config.toml
train_examples = 203450
encoder_arch = "vgg"
decoder_norm_position = "pre"
decoder_tie_embeddings = true
magnitude_pruning = 0.7
Rows from block 12 of the image encoder of a small image captioner, named by matrix and row number. Each number is 500 + 25 x the weight over its row's rms, rounded and kept within 0 to 999. All counts start at 0. Numbers have three digits each.
Before each channel's rows are labels from the 100 images, of 14976, where the channel reaches its highest value: "top examples" is what is common among them. Only what is clearly more common there than usual is listed. The data: photos with spoken descriptions (Open Images, Localized Narratives). In brackets: how many of the 100.
# conv: 3x3 conv (encoder.blocks.12.conv.weight, 288x288x3x3, each kernel summed), inputs 96-143

top examples: text has "lights" (34)
conv.207:537500500492459491494500498477476500523489510534505533498540519513497503472490496522439466469500500489513494451522428556521504530527437523474479

top examples: text has "water" (44)
conv.281:485485525469493500471506530502522461505515505500529508518486559516465500493461464521487500467520507488510507467541495499531529513511486536500475

top examples: text has "man" (37); text has "black" (35); text has "white" (29)
conv.180:518490489502516494469567489518484474477505421516503506501497512502437481494475490500492485495500500484436496462418509510513476482493493517520505

top examples: text has "man" (34); text has "water" (26)
conv.198:501500493491474504541509450513451462500514462519500570524490547500456494493500490536493483514529511460487473458465503498499500500481497500506493

top examples: text has "holding" (48); text has "man" (41); text has "guitar" (39); text has "playing" (35)
conv.53:534500500468500532500485501500440493498448500512503499528498519508473496500500477500496487500549531489465471498489494512497503520536481489436510

top examples: text has "grass" (43)
conv.119:500499500500476490466511510473481542459509508459506514454491500491474488451486515528470500461456523497450492491484504488433506453458473490503500

top examples: text has "water" (30)
conv.63:526498476506490503504497500548500539500548518478507499550506507532496473479448520500531514494500512494411539478479492493500527495508494530521509

top examples: text has "sitting" (38)
conv.209:529500500490500530495507495478561527535522482526505509490482565525514494481500500505472521491484500533542494494529496540500503525513500485568500

top examples: text has "flowers" (35); text has "plants" (31); text has "grass" (30)
conv.73:471524500450500510569500496500467500554467500504500515504526505508496529508506550604485485495500500480502524500500500509525496510509500505500504

top examples: text has "color" (34)
conv.229:509505500526495470445458484512550522441496546447543463486502469471560438500412536452487500490515514511482494476543478472452487499511519505497513

top examples: text has "buildings" (27)
conv.257:477482485475500475500525464484477510548510481489449500481487503485488504509476485500484494482415511507507500493477474433506485479399494493520503

top examples: text has "sky" (52)
conv.52:545546466435474521497500494445505511494493489485508500468489465475500504514511535529521500474497513527510470513481488502500494506507462516510446

top examples: text has "water" (25)
conv.264:497519518431500485526500500493553500509500527500500508510488505472488500500507509517524528529458458463529544492526500490506524507513494519508428

top examples: text has "building" (30)
conv.8:482478473593500486473500496579486504415500500456503453478475482469508508494507506500536489491481493487436448475479476478454482452525492489505508

top examples: text has "plants" (38); text has "flowers" (33)
conv.40:457519500521478473500470498501478517500493496495500480495493462496495549504505489539484436461524474478504500489538482519497492497486500442509500

top examples: text has "man" (34); text has "wearing" (32)
conv.227:477518475558471500482532495527482503478505495500529506460477500486500500495500502476448500500509510509464391479461485526445434479530504490514513

top examples: text has "man" (29); text has "wearing" (29)
conv.19:465502530508461478495494510489494489493448500479511506490471477499500539506489514537464442501565477458500500487556488503500500511467493494511480

top examples: text has "sky" (63); text has "buildings" (37); text has "building" (27)
conv.239:501500543470500508453497490466533490434526484482532508496500493513468508500500453500496482500523520484505500416538489515457474500490475510500464

top examples: text has "grass" (41); text has "ground" (25); text has "water" (25)
conv.98:516500517470519500492500504500540492500555514477508500491468578497498475496521512515518525490487479493559504507537500489493496522509528496523455

top examples: text has "sitting" (34); text has "buildings" (30); text has "chairs" (26)
conv.45:497508493547506506529540471513500489500596454537515535500494518494475491447511494479497514447491470518522510473465465493509484462482512509526505

top examples: text has "sky" (77)
conv.24:475481495505497466499461494565489493500500492475512471500490563491483505500486456515454456495520506498494403463479498509498434467511493481522513

top examples: text has "standing" (82); text has "people" (43); text has "persons" (25)
conv.252:476469500524500500543528484509456489512535461492500537520479549512497483527481530549500458461500492439457527487481497484500475506507500497500505

top examples: text has "cars" (26); text has "plate" (25)
conv.240:485488500523503463500452445500526496466500500451500428480505513504544493500500479480520508488481459500521508491516511495479490492494534472503470

top examples: text has "people" (78); text has "sitting" (73); text has "group" (49); text has "chairs" (46)
conv.46:501500493500511515543500522500480461572497476510435497500522517491515495526496500500527552525452482497507489536459504489618515485495468500500523

top examples: text has "sky" (52); text has "vehicles" (29); text has "grass" (29)
conv.253:489513500504511481484507482443500519473442503510508500482500482473488518482512509509492489497536526500496384496504509491433413476555507500495500

top examples: text has "sky" (91); text has "trees" (87); text has "clouds" (46); text has "road" (25)
conv.276:530494439507490480511507485490490499594544504468500506484494506508518504511359519521475500514446539485493493500471501514538475533493482504563579

top examples: text has "wall" (45)
conv.120:442473448537493500519489480508479483516505500505517500482502500508539473521557511479475500458500476500529537504500499469494475521500498504510474

top examples: text has "wearing" (49); text has "holding" (40); text has "man" (38); text has "black" (27)
conv.47:500513530486490475480486516496500520493472516500514516473500500460506458500481500545478493500479500512483524500553489500488507510478481503479532

top examples: text has "wall" (61); text has "standing" (47); text has "table" (42)
conv.118:467470490455526490533500513500481547519513500500403493493522553517465500514488500521516442487423484509480507510516517457500518500499486484503517

top examples: text has "table" (31)
conv.85:483511512504500502494513507480545507480539500504512521484500507458475475456516471483452506478500496527549524496535482500506508491425488536516484

top examples: text has "text" (43)
conv.112:495522523540480473500524500519496504500519500537546509500502470517477483512500484474478558504500438492500556495500460553500524502506491497535492

top examples: text has "table" (76); text has "sitting" (72); text has "wall" (48); text has "front" (46)
conv.128:505505596500500503463478528473549500483472512491540498492490508500489462496517468500483500508504500493520506500554497517500503521494506513494431

top examples: text has "text" (34)
conv.17:520500510507463516500524500461522495505500500521515546520506452493490472491500500460500461500543461500510519478548428505544491504495473539500460

top examples: text has "color" (45); text has "white" (30)
conv.183:492490456500500500533460458489500507495500461480475464540500511531500517546500506518546500491441477483500491475483494466500493482502502450492485

top examples: text has "man" (38); text has "wearing" (35)
conv.233:458548540496516523498515520504571462500544500509548539464517530482503466467500452529491541476500505500517524500542496500513508501451502541512493

top examples: text has "sitting" (67); text has "people" (59); text has "wall" (46); text has "table" (43)
conv.67:502500500471488485475515556515459465552497500506512532492495533505439500495460465504516494500497497497473501496492501529537539493496409502520491

top examples: text has "trees" (82); text has "grass" (33); text has "plants" (28)
conv.284:515437524515486441451500503503488473500511500482517492413469505452500487480455498482460504500516491473515516504533456523500489506500493493522494

top examples: text has "guitar" (25)
conv.134:514516474500502520506479500521485485555498526475514497517500500485493497500441492499500501496511505473417500500489494478521522487508436494501549

top examples: text has "lights" (52); text has "sitting" (32)
conv.80:499500500488453498511499558486500521498478461479445489514468500516500500500511479498532500483529523549500450510485402509515525500541460493484469

top examples: text has "trees" (83); text has "sky" (77); text has "water" (61); text has "clouds" (31)
conv.150:493500490451512486515534427527499476553520445507528558494500555494477454500500507531475500495500536506487518486483491498467469488476537500526502

top examples: text has "wearing" (42); text has "man" (37); text has "black" (29)
conv.5:536532516483500510495500489514513500500523505546581507511497535473498490439486514500469514494560532500487465466510510523461476513505500508500500

top examples: text has "white" (40); text has "black" (39)
conv.244:506512487535544510488525497561504500511534499509512500519528494496504484500464485425498504500500534488509507497475504484504478500500492527526513

top examples: text has "standing" (60); text has "wall" (41); text has "persons" (30); text has "wearing" (30)
conv.202:438557467521500479522522500507479518511545514519539462482477499499514500505493472485467511482400491471509532500469498480502500484454443470606514

top examples: text has "color" (33)
conv.92:487506500510497487460393489515540500405500500386526443481482444446545457500471481445500503470502492521493501482533488504468488497493510467500494

top examples: text has "table" (54); text has "food" (50); text has "plate" (37); text has "sitting" (35)
conv.25:504480579482499454462485551477500498500495554410506475495499507509500495512488495505490451506505474496500500500583464513500546531495500500485457

top examples: text has "holding" (36); text has "woman" (28); text has "two" (27)
conv.238:499478492488478510500473516485478513431487500467473467481439500500486491492500500522500493529486502521438481508490480514447517483493515439500500

top examples: text has "wearing" (32)
conv.106:481507502494500447476496493561480495500500492471508473497533510465490500500490493508486467482523488497500500474527480500513490504481486496506480

top examples: text has "road" (27)
conv.68:516486454532500500472470493555529500421500514481508471498461488461567456504438526433505514515492507522500500500495499427489505478474530488500521

top examples: text has "text" (38)
conv.4:456531517530473494491472500482548517475495500492522495467497479483517488491507500466426514495505487532536513505547460513500503500435507500507487

top examples: text has "food" (30)
conv.38:488512463518465461540488444470497505511468490483475499495500467489521538563515548500481471500486498500552500490500487498504470497452510478500500

top examples: text has "black" (28)
conv.100:531519500477499500492511449552500485494568496525559504483481506507500505472500477501479503450537511492511434392500498543445450481507500499577511

top examples: text has "water" (33)
conv.144:507500494488498491500507488524536463613508500500514508500515562489500492532497525507488533500472500500514475500500452497510500520495475517503494

top examples: text has "sitting" (39)
conv.69:515515500500538526480500510508501504500534500504500508500512543482475444461501456500517546490443494500508524500500471469521512492498466530488509

top examples: text has "sitting" (86); text has "table" (82); text has "people" (59); text has "chairs" (46)
conv.258:512509584485500485507477565495482488511492512471504478475509531503483500534522500556504452505511474500515494519524507546521523522511475479504489

top examples: text has "wall" (72); text has "table" (51); text has "room" (26)
conv.20:448491500516500500574530500471519501510516500563506519522500532505493494507571492486462502531467484468532498536494477488546474496500533505464485

top examples: text has "standing" (69); text has "wall" (51); text has "persons" (28); text has "two" (28)
conv.266:459499486531491493504523494466469541500559500518498546492512485512483494480517503521483500485426484515514543495500492455511489496432479529506509

top examples: text has "sky" (81); text has "trees" (64); text has "buildings" (39); text has "building" (33)
conv.76:484464484496479479471500494464479490484500486475511489442470497510489532513525525457510482481517480496507438494496468523471488502467461487488450

top examples: text has "man" (32); text has "front" (28); text has "guitar" (26)
conv.255:502524519486492526504459554510461515500418509480500500519503472472486500500500505541500454485518500456482500500507515528500513546500458494462503

top examples: text has "wall" (67); text has "table" (51); text has "sitting" (47); text has "people" (47)
conv.218:501575500511506555500482500420534556436402500488509500521511488529507505513519512520522500492516506490498485493514520510487487506546493505426500

top examples: text has "sitting" (55); text has "table" (41); text has "water" (32); text has "front" (30)
conv.199:487500566508510491495497528490526448500536508469500486480516528519479510508489452498539506498485472500540529504521493500535533520500514488504463

top examples: text has "food" (25)
conv.214:468485507506479484494470513495509499500454538446505491492490430503538493583500512506506467551522486497504500510526506511495500510497515505478490

top examples: text has "flowers" (28)
conv.225:501534500468424507541495500494501493534453505493500517523504478493512518500494523580443479463509519485480532500503454500507492558487500501505500

top examples: text has "wall" (43); text has "table" (42)
conv.187:445486500500492470499423500516496520468500487484498439503500505488447512500510500505474434481508434500505493468524465472498472500507500464500500

top examples: text has "trees" (96); text has "sky" (85); text has "water" (36); text has "clouds" (31)
conv.162:424515537528500500578500528494506533482505500511505508487493506546484500500565476528538500500483473440521520545526500500507500526498511500525462

top examples: text has "plate" (28); text has "food" (27)
conv.285:502474447477500478527528440478489489539503426506475519479506500504486515528500500496484500478456495492546504466493477494535481470441504494503500

top examples: text has "wall" (48); text has "two" (37); text has "wearing" (33); text has "smiling" (27)
conv.159:480506486463459522500500522436491500500500482488500500475489455466489491503509513517486478479497500539477486510507437480487501471453453500463470

top examples: text has "standing" (47); text has "man" (36); text has "wearing" (33)
conv.94:562482492494485526497497500503491483500500478546513517510486544488483482480490506506495500507544521500475476500455521512496493494503500499500510

top examples: text has "water" (31); text has "table" (30)
conv.170:500494516467567500485493464506524493462496523500498478509516581523487500463505500497500500500493500480500487460519494456472477495521500512484500

top examples: text has "buildings" (40); text has "lights" (27)
conv.231:521469494513501504488536442514453485504540443516510563506467504496454505457481494504500465451518521496472490408440500503483477485500486504521500

top examples: text has "sky" (51)
conv.197:485537525500507528493500500497512527455463510470545505500505506513486500480495478505547493500460507500500511467525527502441533480531507491505500

top examples: text has "plants" (26)
conv.261:500502505457491493537492532473500508538466500491430497478517507504474551562535507543490409504500496512538493505528502500511500505420500464500495

top examples: text has "standing" (53); text has "people" (47); text has "wearing" (34)
conv.186:492500553512487456490500509497500500420562515499504500452483513476438488469489471503482477512490468502479461513500446493496482483509478491509500

top examples: text has "sitting" (43); text has "table" (40); text has "food" (26)
conv.153:527508527500496506489492521499549509443497587502516493483485504490503458536505511491516521585500493521500508558538484529496520495512514500478494

top examples: text has "water" (32); text has "road" (30); text has "car" (28)
conv.256:534493453495551519463521494574506459496543505500534498486552504508512500452417491461525551479518521490500498500490538445502505504514500516529500

top examples: text has "white" (32); text has "color" (32); text has "food" (26)
conv.71:512488489516498495479497500514576505456505572479500495480468500443554436521468519463500517536440495518500519505518490466492511470483520498500510

top examples: text has "standing" (73); text has "wearing" (39); text has "two" (32); text has "man" (29)
conv.22:436504500500485503519514483490476501518550397518500534504468517519476507477486482551516500459505505480469531500492507497503489500485507483508510

top examples: text has "grass" (60); text has "trees" (57); text has "ground" (27)
conv.279:500504500496488507500495470513500512490446500466528504522492500542518525500500519541513489440531517500513506485516517515465508561534525515489513

top examples: text has "people" (83); text has "standing" (52); text has "group" (33); text has "lights" (31)
conv.154:458517481533511498485500500582430475520500500500504500490500494500475446500431476500493488488500503424472533500455500500532500475502471505478500

top examples: text has "road" (25)
conv.160:490453487471488468492507454479493476520500516491521478488453507481530497502454500497462500493527508476420413491500470492486490469529504501485500

top examples: text has "sky" (87); text has "buildings" (44); text has "building" (42); text has "clouds" (26)
conv.26:497486466476492485500436495516500500504500494434483433500505496520442551533500473500490438480486493478524473459484481516500491471500484480515514

top examples: text has "grass" (48)
conv.191:507526490492500554513493512480528529475480518500500521511458499483500476499526544576511491524500477542532453526500491500511488480500557517474508

top examples: text has "building" (25)
conv.125:500486500480500480504500451503470499513515456500528500491500519494425517500500484510447445423492465511552500457506458512515469470460500500526505

top examples: text has "wearing" (31); text has "woman" (27)
conv.151:504467512511474500480472500500500507490484537503509500500467500475473478500490528500476500536512507498469507503510491491488500488509481500462531

top examples: text has "wall" (48); text has "table" (47); text has "man" (42); text has "sitting" (35)
conv.267:479517551527485504527513524482500501500568480531534509441487514479488494484566492511500507505504489514551500564510490500512500509489488506515473

top examples: text has "trees" (56); text has "grass" (46); text has "ground" (34)
conv.136:495466500491467500498490507491527515500484513488493535468482500514515473500491500512496500474411480500500508512513463527504505486504508494503472

top examples: text has "holding" (38); text has "wearing" (32); text has "woman" (27)
conv.109:517485507505496470470486481517490494462484500500539500482500506506500474486491504494491503507570516512488492486500488511464470500534496505491514

top examples: text has "flower" (25)
conv.9:464505496500481500541500500485492521517503483500500535499486487483480529506504525560500444503495500467463509500495489485495492458437508483493522

top examples: text has "wearing" (41); text has "man" (40); text has "sitting" (40); text has "person" (39)
conv.102:466511576491500486472506527500500492495472500517511547472500500466490464478496480525460472500460500473501501500534506506495500473494470500485500

top examples: text has "trees" (70); text has "sky" (56); text has "water" (41); text has "grass" (32)
conv.210:500500476486542506514498378461552489476500500463500536539506560509500479500476528536500505531443485469520520435509532442494482486476528514494488

top examples: text has "text" (37)
conv.148:505511500514456490484488485466529535473421500484493488511500431496502497560496523482472478534474433517507524506513468530500513514493479512504497

top examples: text has "trees" (57); text has "plants" (32); text has "grass" (31)
conv.247:467476509535500478500494482512514551416500528498534496483471494503523515500526468470518500481500488492524530506500498496437491491493535471500496

top examples: text has "table" (74); text has "wall" (64); text has "sitting" (62); text has "chair" (37)
conv.88:462538591485481485507500525447523497509511500511505506512513524488490476522557475526490469510512465501551507500539459506510500525500476500493442

top examples: text has "trees" (57)
conv.265:507473465523474509497491500526516540508500500481506482519500492461522450435456513464484516479522528534509491500460496520521500511494497477500545

top examples: text has "road" (26)
conv.140:500530493487498476489555484528500468520620486527550536463496519493500484470460501510452545473499517488504494476478472487500486509500500485619542

top examples: text has "color" (35); text has "flower" (33)
conv.194:479500474531489481458424489540500551457506500471500450507477504469494470500462485479483500471487483476500500488495473460496500500493485482517500

top examples: text has "color" (32)
conv.101:500481492500505489491500500532496492519554548500523516515500502491500500544393498505519500480490489500500562489509496497502540508485468514548510

top examples: text has "woman" (40); text has "wearing" (32)
conv.184:486455500471478472500510531481487471522489517489497486500488500500500496500463478500459489544553504534394456529488463480525485494536500500503506

top examples: text has "sky" (51); text has "water" (44)
conv.1:519478500475509500481520445566493480507535500521553522497520530506502513500500484515487500464509514496506417406495499524488439497526500492541495

top examples: text has "trees" (73); text has "sky" (56); text has "road" (55); text has "vehicles" (51)
conv.167:494507446474500494522507442486517492545500481489500506472503523495543493500489528500489527506458520470508463503497500506514453485460554492500500

top examples: text has "plants" (36)
conv.78:450449500566500452495449462516500494481487500449474479500500500503489500499495500500517486463528428489500500482525451472494500530490514478500457

top examples: text has "flowers" (33)
conv.208:502514484499457507558484507517441463564479456516498521526500458500494493513491532551469493442501521464472500500439479489554509515488486534511513

top examples: text has "people" (54)
conv.262:500573500563456500493514480494500490500483494500500496492475420522515500500500480494483509494530511461535521500453467512493483527515500529500575

top examples: text has "plants" (33); text has "grass" (29)
conv.169:482475528492475445471470504521484500504500518500515490437474527492492495499494497500473519502500483477521446500549463558474480494500503500494500

top examples: text has "grass" (55); text has "ground" (27)
conv.226:507491489506466486500500445479499521488493508463540536473486508510494522468506538535480500404508540482507467453512523544477479495489490487496500

top examples: text has "standing" (62); text has "people" (58); text has "holding" (38); text has "them" (26)
conv.259:500507505467490500494479547500478512519501500498478493491493508515487510560478492546538475474439484490500520500508486540518522502496459500507500

top examples: text has "people" (50); text has "standing" (47); text has "group" (32)
conv.277:489455500499479484500466505488498500516497500474419457500493525514474507556474472511491477500432445500500528485510453481520523496447468482495492

top examples: text has "man" (30)
conv.23:482540482524482468493531490531464500494512471471500510499493510510477488500472437500462441464495522492483516455439461491496480505496439507560540

top examples: text has "text" (35)
conv.155:479429500534459492500495487473502500486500494500500500443483500524503493506498487481504500488500440500509519505508458509461483527504504449508475

top examples: text has "grass" (26)
conv.16:500500528485559503517487492474509506481492540459491497485484545507500485513519474500536500539470449464513529515540506496500500485500525495489429

top examples: text has "grass" (26)
conv.263:531527474476511540486500480469494520443452458485519510485513457491508517512518494513556500483498512488535473475460517491439471471511485487411439

top examples: text has "playing" (50); text has "guitar" (48); text has "holding" (46); text has "man" (41)
conv.286:541513500486484528515500538500469521518474500495500510540495524488485500500491498513495460500510508484446500470503504542509532573509426495500526