{"dataset": "photos with spoken descriptions (Open Images, Localized Narratives)", "image_size": 64, "tokenizer": "word", "encoder_norm": "batchnorm", "decoder_width": 128, "decoder_head_dim": 32, "decoder_positions": "learned", "beta1": 0.9, "beta2": 0.95, "eps": 1e-06, "steps": 15400, "epochs": 14.5}
Rows from block 6 of the image encoder of a small image captioner, named by matrix and row number. Each number is 128 + 32 x the weight over its row's rms, rounded and kept within 0 to 255. All counts start at 0. Numbers have three digits each.
Before each channel's rows are labels from the 100 images, of 14976, where the channel reaches its highest value: "top examples" is what is common among them. Only what is clearly more common there than usual is listed. The data: photos with spoken descriptions (Open Images, Localized Narratives).
# conv: 3x3 conv, stride 2 (encoder.blocks.6.conv.weight, 288x160x3x3, each kernel summed), inputs 54-107

top examples: text has "standing"; text has "people"; text has "sitting"; text has "table"
conv.68:128142115098133046128109158097132129138128143101111167096170127125108118112099079177069136211175144092088112122109095128072143096162118117207068155114119146119080

top examples: text has "food"
conv.200:142208147137128130206128125118120143106158164046118088077139150114128133079131147128186106118218122129000123086134184103142154121112140128109128126128095145144128

top examples: text has "trees"; text has "sky"; text has "grass"
conv.96:142157125166101176174085119120145122108080151150059134140069166128128147128141106060112101101113038198087139136132087072137147133115108128134155124064100164086104

top examples: text has "grass"
conv.158:192128120128128126151091120120091100128156128178138114096120164143086063115133110128172104082099036128094112080140124051117117128128152120079210134072089080098128

top examples: text has "wearing"; text has "man"
conv.170:105148128084091093128131102128160128075211136107126147135188107128128113030112135146110145155132128145114128083135102123106154106193084128114137128128110114158128

top examples: text has "table"
conv.177:128157128128167090138137128031100131125129121156161133087131115148125094128128112154116132018128101109054044128057133128128128072136135129018132125100114125078102

top examples: text has "wearing"; text has "smiling"
conv.15:128136093103144128203101126157197157083230128128116114063178111143102131128125128169148094128128105098089128101125131128113211076128133076120091096146111114128128

top examples: text has "wall"; text has "table"; text has "sitting"; text has "two"
conv.62:121157115125128122114101109128040085154128128116219136147069140143135073102100073093154064137211000037128128166134145128143129089119133116137101103119150134072209

top examples: text has "holding"; text has "man"; text has "wearing"; text has "woman"
conv.189:121108084078108078165093128158121137141128097107128125138102123196131150063188113089128097150115089119128128128143159109109061128141121155176128109062096113086147

top examples: text has "table"; text has "sitting"
conv.20:128119128151120071116115141078124147160128049161169160122100140150089147107248103124103128148124101098125128136117149120110077124180125147172160132139112135161146

top examples: text has "woman"; text has "man"; text has "table"; text has "two"
conv.72:092123128075043101147132164128142078129122228114117128181146101255123128110196118106090045174082123132091130097148148116168219143150163156154140128101136096128163

top examples: text has "wearing"; text has "man"
conv.227:139131118138121108149085128179146128111149134174120109108121124154066092137150075122085107121136079128179128099128110134137088129128109128150142102162125110121078

top examples: text has "people"; text has "sitting"; text has "table"; text has "front"
conv.282:112155120119128128128103158104141125125133125114134128104100142115142090072033109126128113121117096128025131140128178128137136085131186148200112118072128173054131

top examples: text has "man"; text has "two"
conv.244:121128150124114136158128113128128137109111108142114132128128165086112096153114119128094106101059063109083084070123115128122128152119131108070245151126145126128118

top examples: text has "grass"
conv.270:125113144138168160123064106101160117169142077121107116099093102179114096119129117093057095120090072132116135138121134117107149121129128136128148123028119107180128

top examples: text has "standing"; text has "sitting"
conv.54:136169121116125139112082128149140129156128092132137128115151160128207141138102110184123103119181128106136064077026089100085170182105107117122147138138044103106100

top examples: text has "standing"; text has "wearing"; text has "sitting"; text has "two"
conv.181:124120101128123105128174103139128204148152128137107128061119127119088110162062143108118124097086057128103122128138109118128093111129092142111136081111095187115091

top examples: text has "people"; text has "few"; text has "sitting"
conv.88:128159140111124054128117197081117143146118166100128155151192128164152073118115096136107099199135159097114084125128112085076173107183128080111091178128128133112123

top examples: text has "text"
conv.164:128120132158096136109106138112121148074134086111128136128122126122141128092150172114117142095128110127116171076186127119141161147128135140113190161163141152105087

top examples: text has "people"
conv.224:114139101063026081075119145098128138117122123153142128122174082113128123127086081150086091152130128115086124128086099115131141082114128151144134101104128122079102

top examples: text has "table"
conv.5:165193115127094141164106120128151116119136115147192111158123184128135111075115128128151130091162080099025108105127142099119214138092188116075175166133128147102079

top examples: text has "buildings"
conv.82:118092208144057065131188137128140128119128098120128146173130156152128126117131128166112138130076128116101109072130161128109128128173169083085128224116074100131170

top examples: text has "food"
conv.241:167157108167118113215099128144094152136118160112117119118026173149128128095128067112182123111193143150110077115142159008128128132128128128104168125075164143114139

top examples: text has "wearing"
conv.230:128123182094116144157060156147097085102140102122103141094177138134090128162156121118107123127137128114082085108132148073134106128172161091169176113067184125161138

top examples: text has "table"
conv.205:167101127145074131146081128141084137146128138149094125128128142171143128172091071125102058205143110108103120119057102072139128128128137135115148160104098137053122

top examples: text has "sky"
conv.97:112054192121128115128128134105159227132028136128147152107117132128141089147104122118035143133122095119135169061128124128067168112137053143135101120164128156148134

top examples: text has "text"
conv.264:128128122128114098144120085097112163093163119128118113091139129109128125157128135169104109141134123125135148066161128083126119128131129131112131120152133007128117

top examples: text has "table"; text has "lights"
conv.53:100107137152128112157210131124118128116128176128135128166128124132128135085128173183102115079119113114086074055178131115107139132128141149083128140108138159093120

top examples: text has "people"; text has "standing"; text has "sitting"; text has "table"
conv.30:146140135138096110128138154130141144111105134156108202116145068054132127137167146093098202152194172128136098140115056115144104114216157120133151117128111110119125

top examples: text has "sitting"
conv.91:128160109164128128148098137122095132132100158117087077128122162100150119128132105111142115126161133108128147120128118045128104128107128131138111120120128140128093

top examples: text has "sitting"; text has "table"
conv.116:139154084090170129241100128110141128109114147127089145145128128185112128124234108124136124087127080151088138128137118094139162155128196102093134119028106142135095

top examples: text has "trees"; text has "road"
conv.120:127161147142079148085170134137209137124128090130208128142114132136128107128125128141133128084131154115085063148092128171128207148126066128166148128128128140105140

top examples: text has "people"; text has "standing"; text has "sitting"; text has "group"
conv.191:124128093112097055092049165079128109121128097083106130048141131115140053120127061128101112112108154112087162128118148137078118099116128118222100124106104142088100

top examples: text has "water"
conv.90:038071074154147118138128167130168120123074119111151121167111113171121156111129137162128112126082047076092113163121123208083150087086096128143099128128127127118102

top examples: text has "persons"
conv.102:089128128127111074115128188108181153125139138093116134114155118125121104111105128126124073099115101139106104083097142110106169090142124149125145158096128134113153

top examples: text has "wall"
conv.0:123161128151147132127121075130124104135074156128168128093125128128140145146133173140069122071128139107133098075055122100128141119140107128093115139106083128099136

top examples: text has "standing"; text has "wearing"; text has "holding"; text has "woman"
conv.180:175165097120106125185094116053064083133172116110109107123134154153093124088140134091164142155186132082064128100144116104128132128152128099125136128133120118118127

top examples: text has "buildings"
conv.103:088105136143149097145124172112128157099128117149125164135131071148152108120128129152128158118114139128132128080141125021081128133157115046134123184111108134093140

top examples: text has "sitting"; text has "two"
conv.21:081120114134109095128091109097153170179127103092128147141121185128109139124135097135144144164128111123128065099101130086090061056133128129130114110138105139094081

top examples: text has "road"
conv.22:128117128132133128133128085121131192084131175098127128055174096056149089133168128137065202106144145128139116040138125113083175121109102161101128119190123174128125

top examples: text has "wall"; text has "standing"; text has "table"; text has "sitting"
conv.66:130109115076105121148104119082134151128130138141150145149108106158146125077255106104128089184128093134168107140114136122126081119218104169137165200128119128104172

top examples: text has "standing"; text has "wall"; text has "holding"; text has "two"
conv.142:128138130140104128180119123121092187141081119098170126144084130127190149066164169128130161158152102104128121000112160140116103115128107169172129184112172126120128

top examples: text has "trees"; text has "sky"; text has "plants"; text has "buildings"
conv.105:150141157196098142186095109113084144128076136123109133063091114087088128142117128089145157128135133172135110170144091128138116084114035128132128093128115141160102

top examples: text has "man"
conv.231:133090065142122149137057122133128211144146151128135078125117136123136128131111094143153130137118110087114174128112152136132117112162137125171107096111136139117172

top examples: text has "trees"; text has "grass"; text has "sky"; text has "ground"
conv.201:156152084155082102143102099128101078128126128164073094116103197156116142079204128067165109121167122133104138159134045076201099144125121161093143111093123117115062

top examples: text has "buildings"
conv.122:099056138114135109164123131109112151128101118120135142130113132148128144113133166132069164128099136120142121106122139077128131107143134145070141153109152087146159

top examples: text has "standing"; text has "sitting"; text has "holding"; text has "man"
conv.276:094134119163128109153088162058128132163152120128113125099112146128128070139153128122142148171140140106063116143118111169091094125122128134191128064097101114081089

top examples: text has "standing"; text has "holding"; text has "man"; text has "wearing"
conv.56:093144137088115061172128116049157141131175143089116128084170149146044098116117109118122095156149136128124128121111165083105120025139113153120089120111106133114070

top examples: text has "flowers"
conv.167:104128144147128123158112128090121129137246091127200114119119128101118076146070152129221137093061128105091097169128140148075119128110159126114142121107081136099112

top examples: text has "grass"
conv.265:117045138089128095128109097156167132128128176131120128061132124117099066199128163069119134147094161162144138083121116128124186115140135128113159107177128134160109

top examples: text has "wearing"; text has "wall"; text has "holding"; text has "two"
conv.162:128125139110123117136123173155124111123136077114136136158157092171156154078189118139070194140155142132156148116131120128151121151206124128153164206128136112128078

top examples: text has "trees"; text has "grass"
conv.179:182128112156008089138083122136128118070107097105128128066128112139128124106112050128128113150128128131112128189137128128097130113112107061128128072128109104128135

top examples: text has "road"
conv.32:121128120130128131133118104118128108120121163126119113081156106139134114210176128106140128118128172073136115114103104071058178091122172132120141110167072108118116

top examples: text has "lights"
conv.9:142139135134115150107192149103159114117106150163127165131113186075036128128071168118138128122128150131144083123163158174076116125139128139128146128138217113136106

top examples: text has "people"; text has "buildings"; text has "road"
conv.133:128135089161137153128134164154153138097139145122194116161106138155128145139128115093128111060086091123093117128121135128128221150117084136128132152128089164099135

top examples: text has "man"; text has "wearing"; text has "smiling"
conv.186:095135120075167087146080135154141142127207080095095106135131091132127148100159113105128135135088093115128115128119125120141104113152072164156118122115112128128128

top examples: text has "sitting"
conv.58:098132133143096158117169100127116111126103069132128128083141136151145048113163103105134176141163128128124117143125137111093106140150133128118186128108149114128054

top examples: text has "sky"; text has "trees"; text has "plants"; text has "grass"
conv.257:090108128138128183152116109177128162130123117079207128031121128121136099128144144072128140126118132104112144098082217128125152112132092133139158128128125138079166

top examples: text has "road"
conv.204:128124119186179178133128128128152128114144149150128132128122129146139120129182111136128144088093114159132145109128045119131100137128122237102175135120128152127037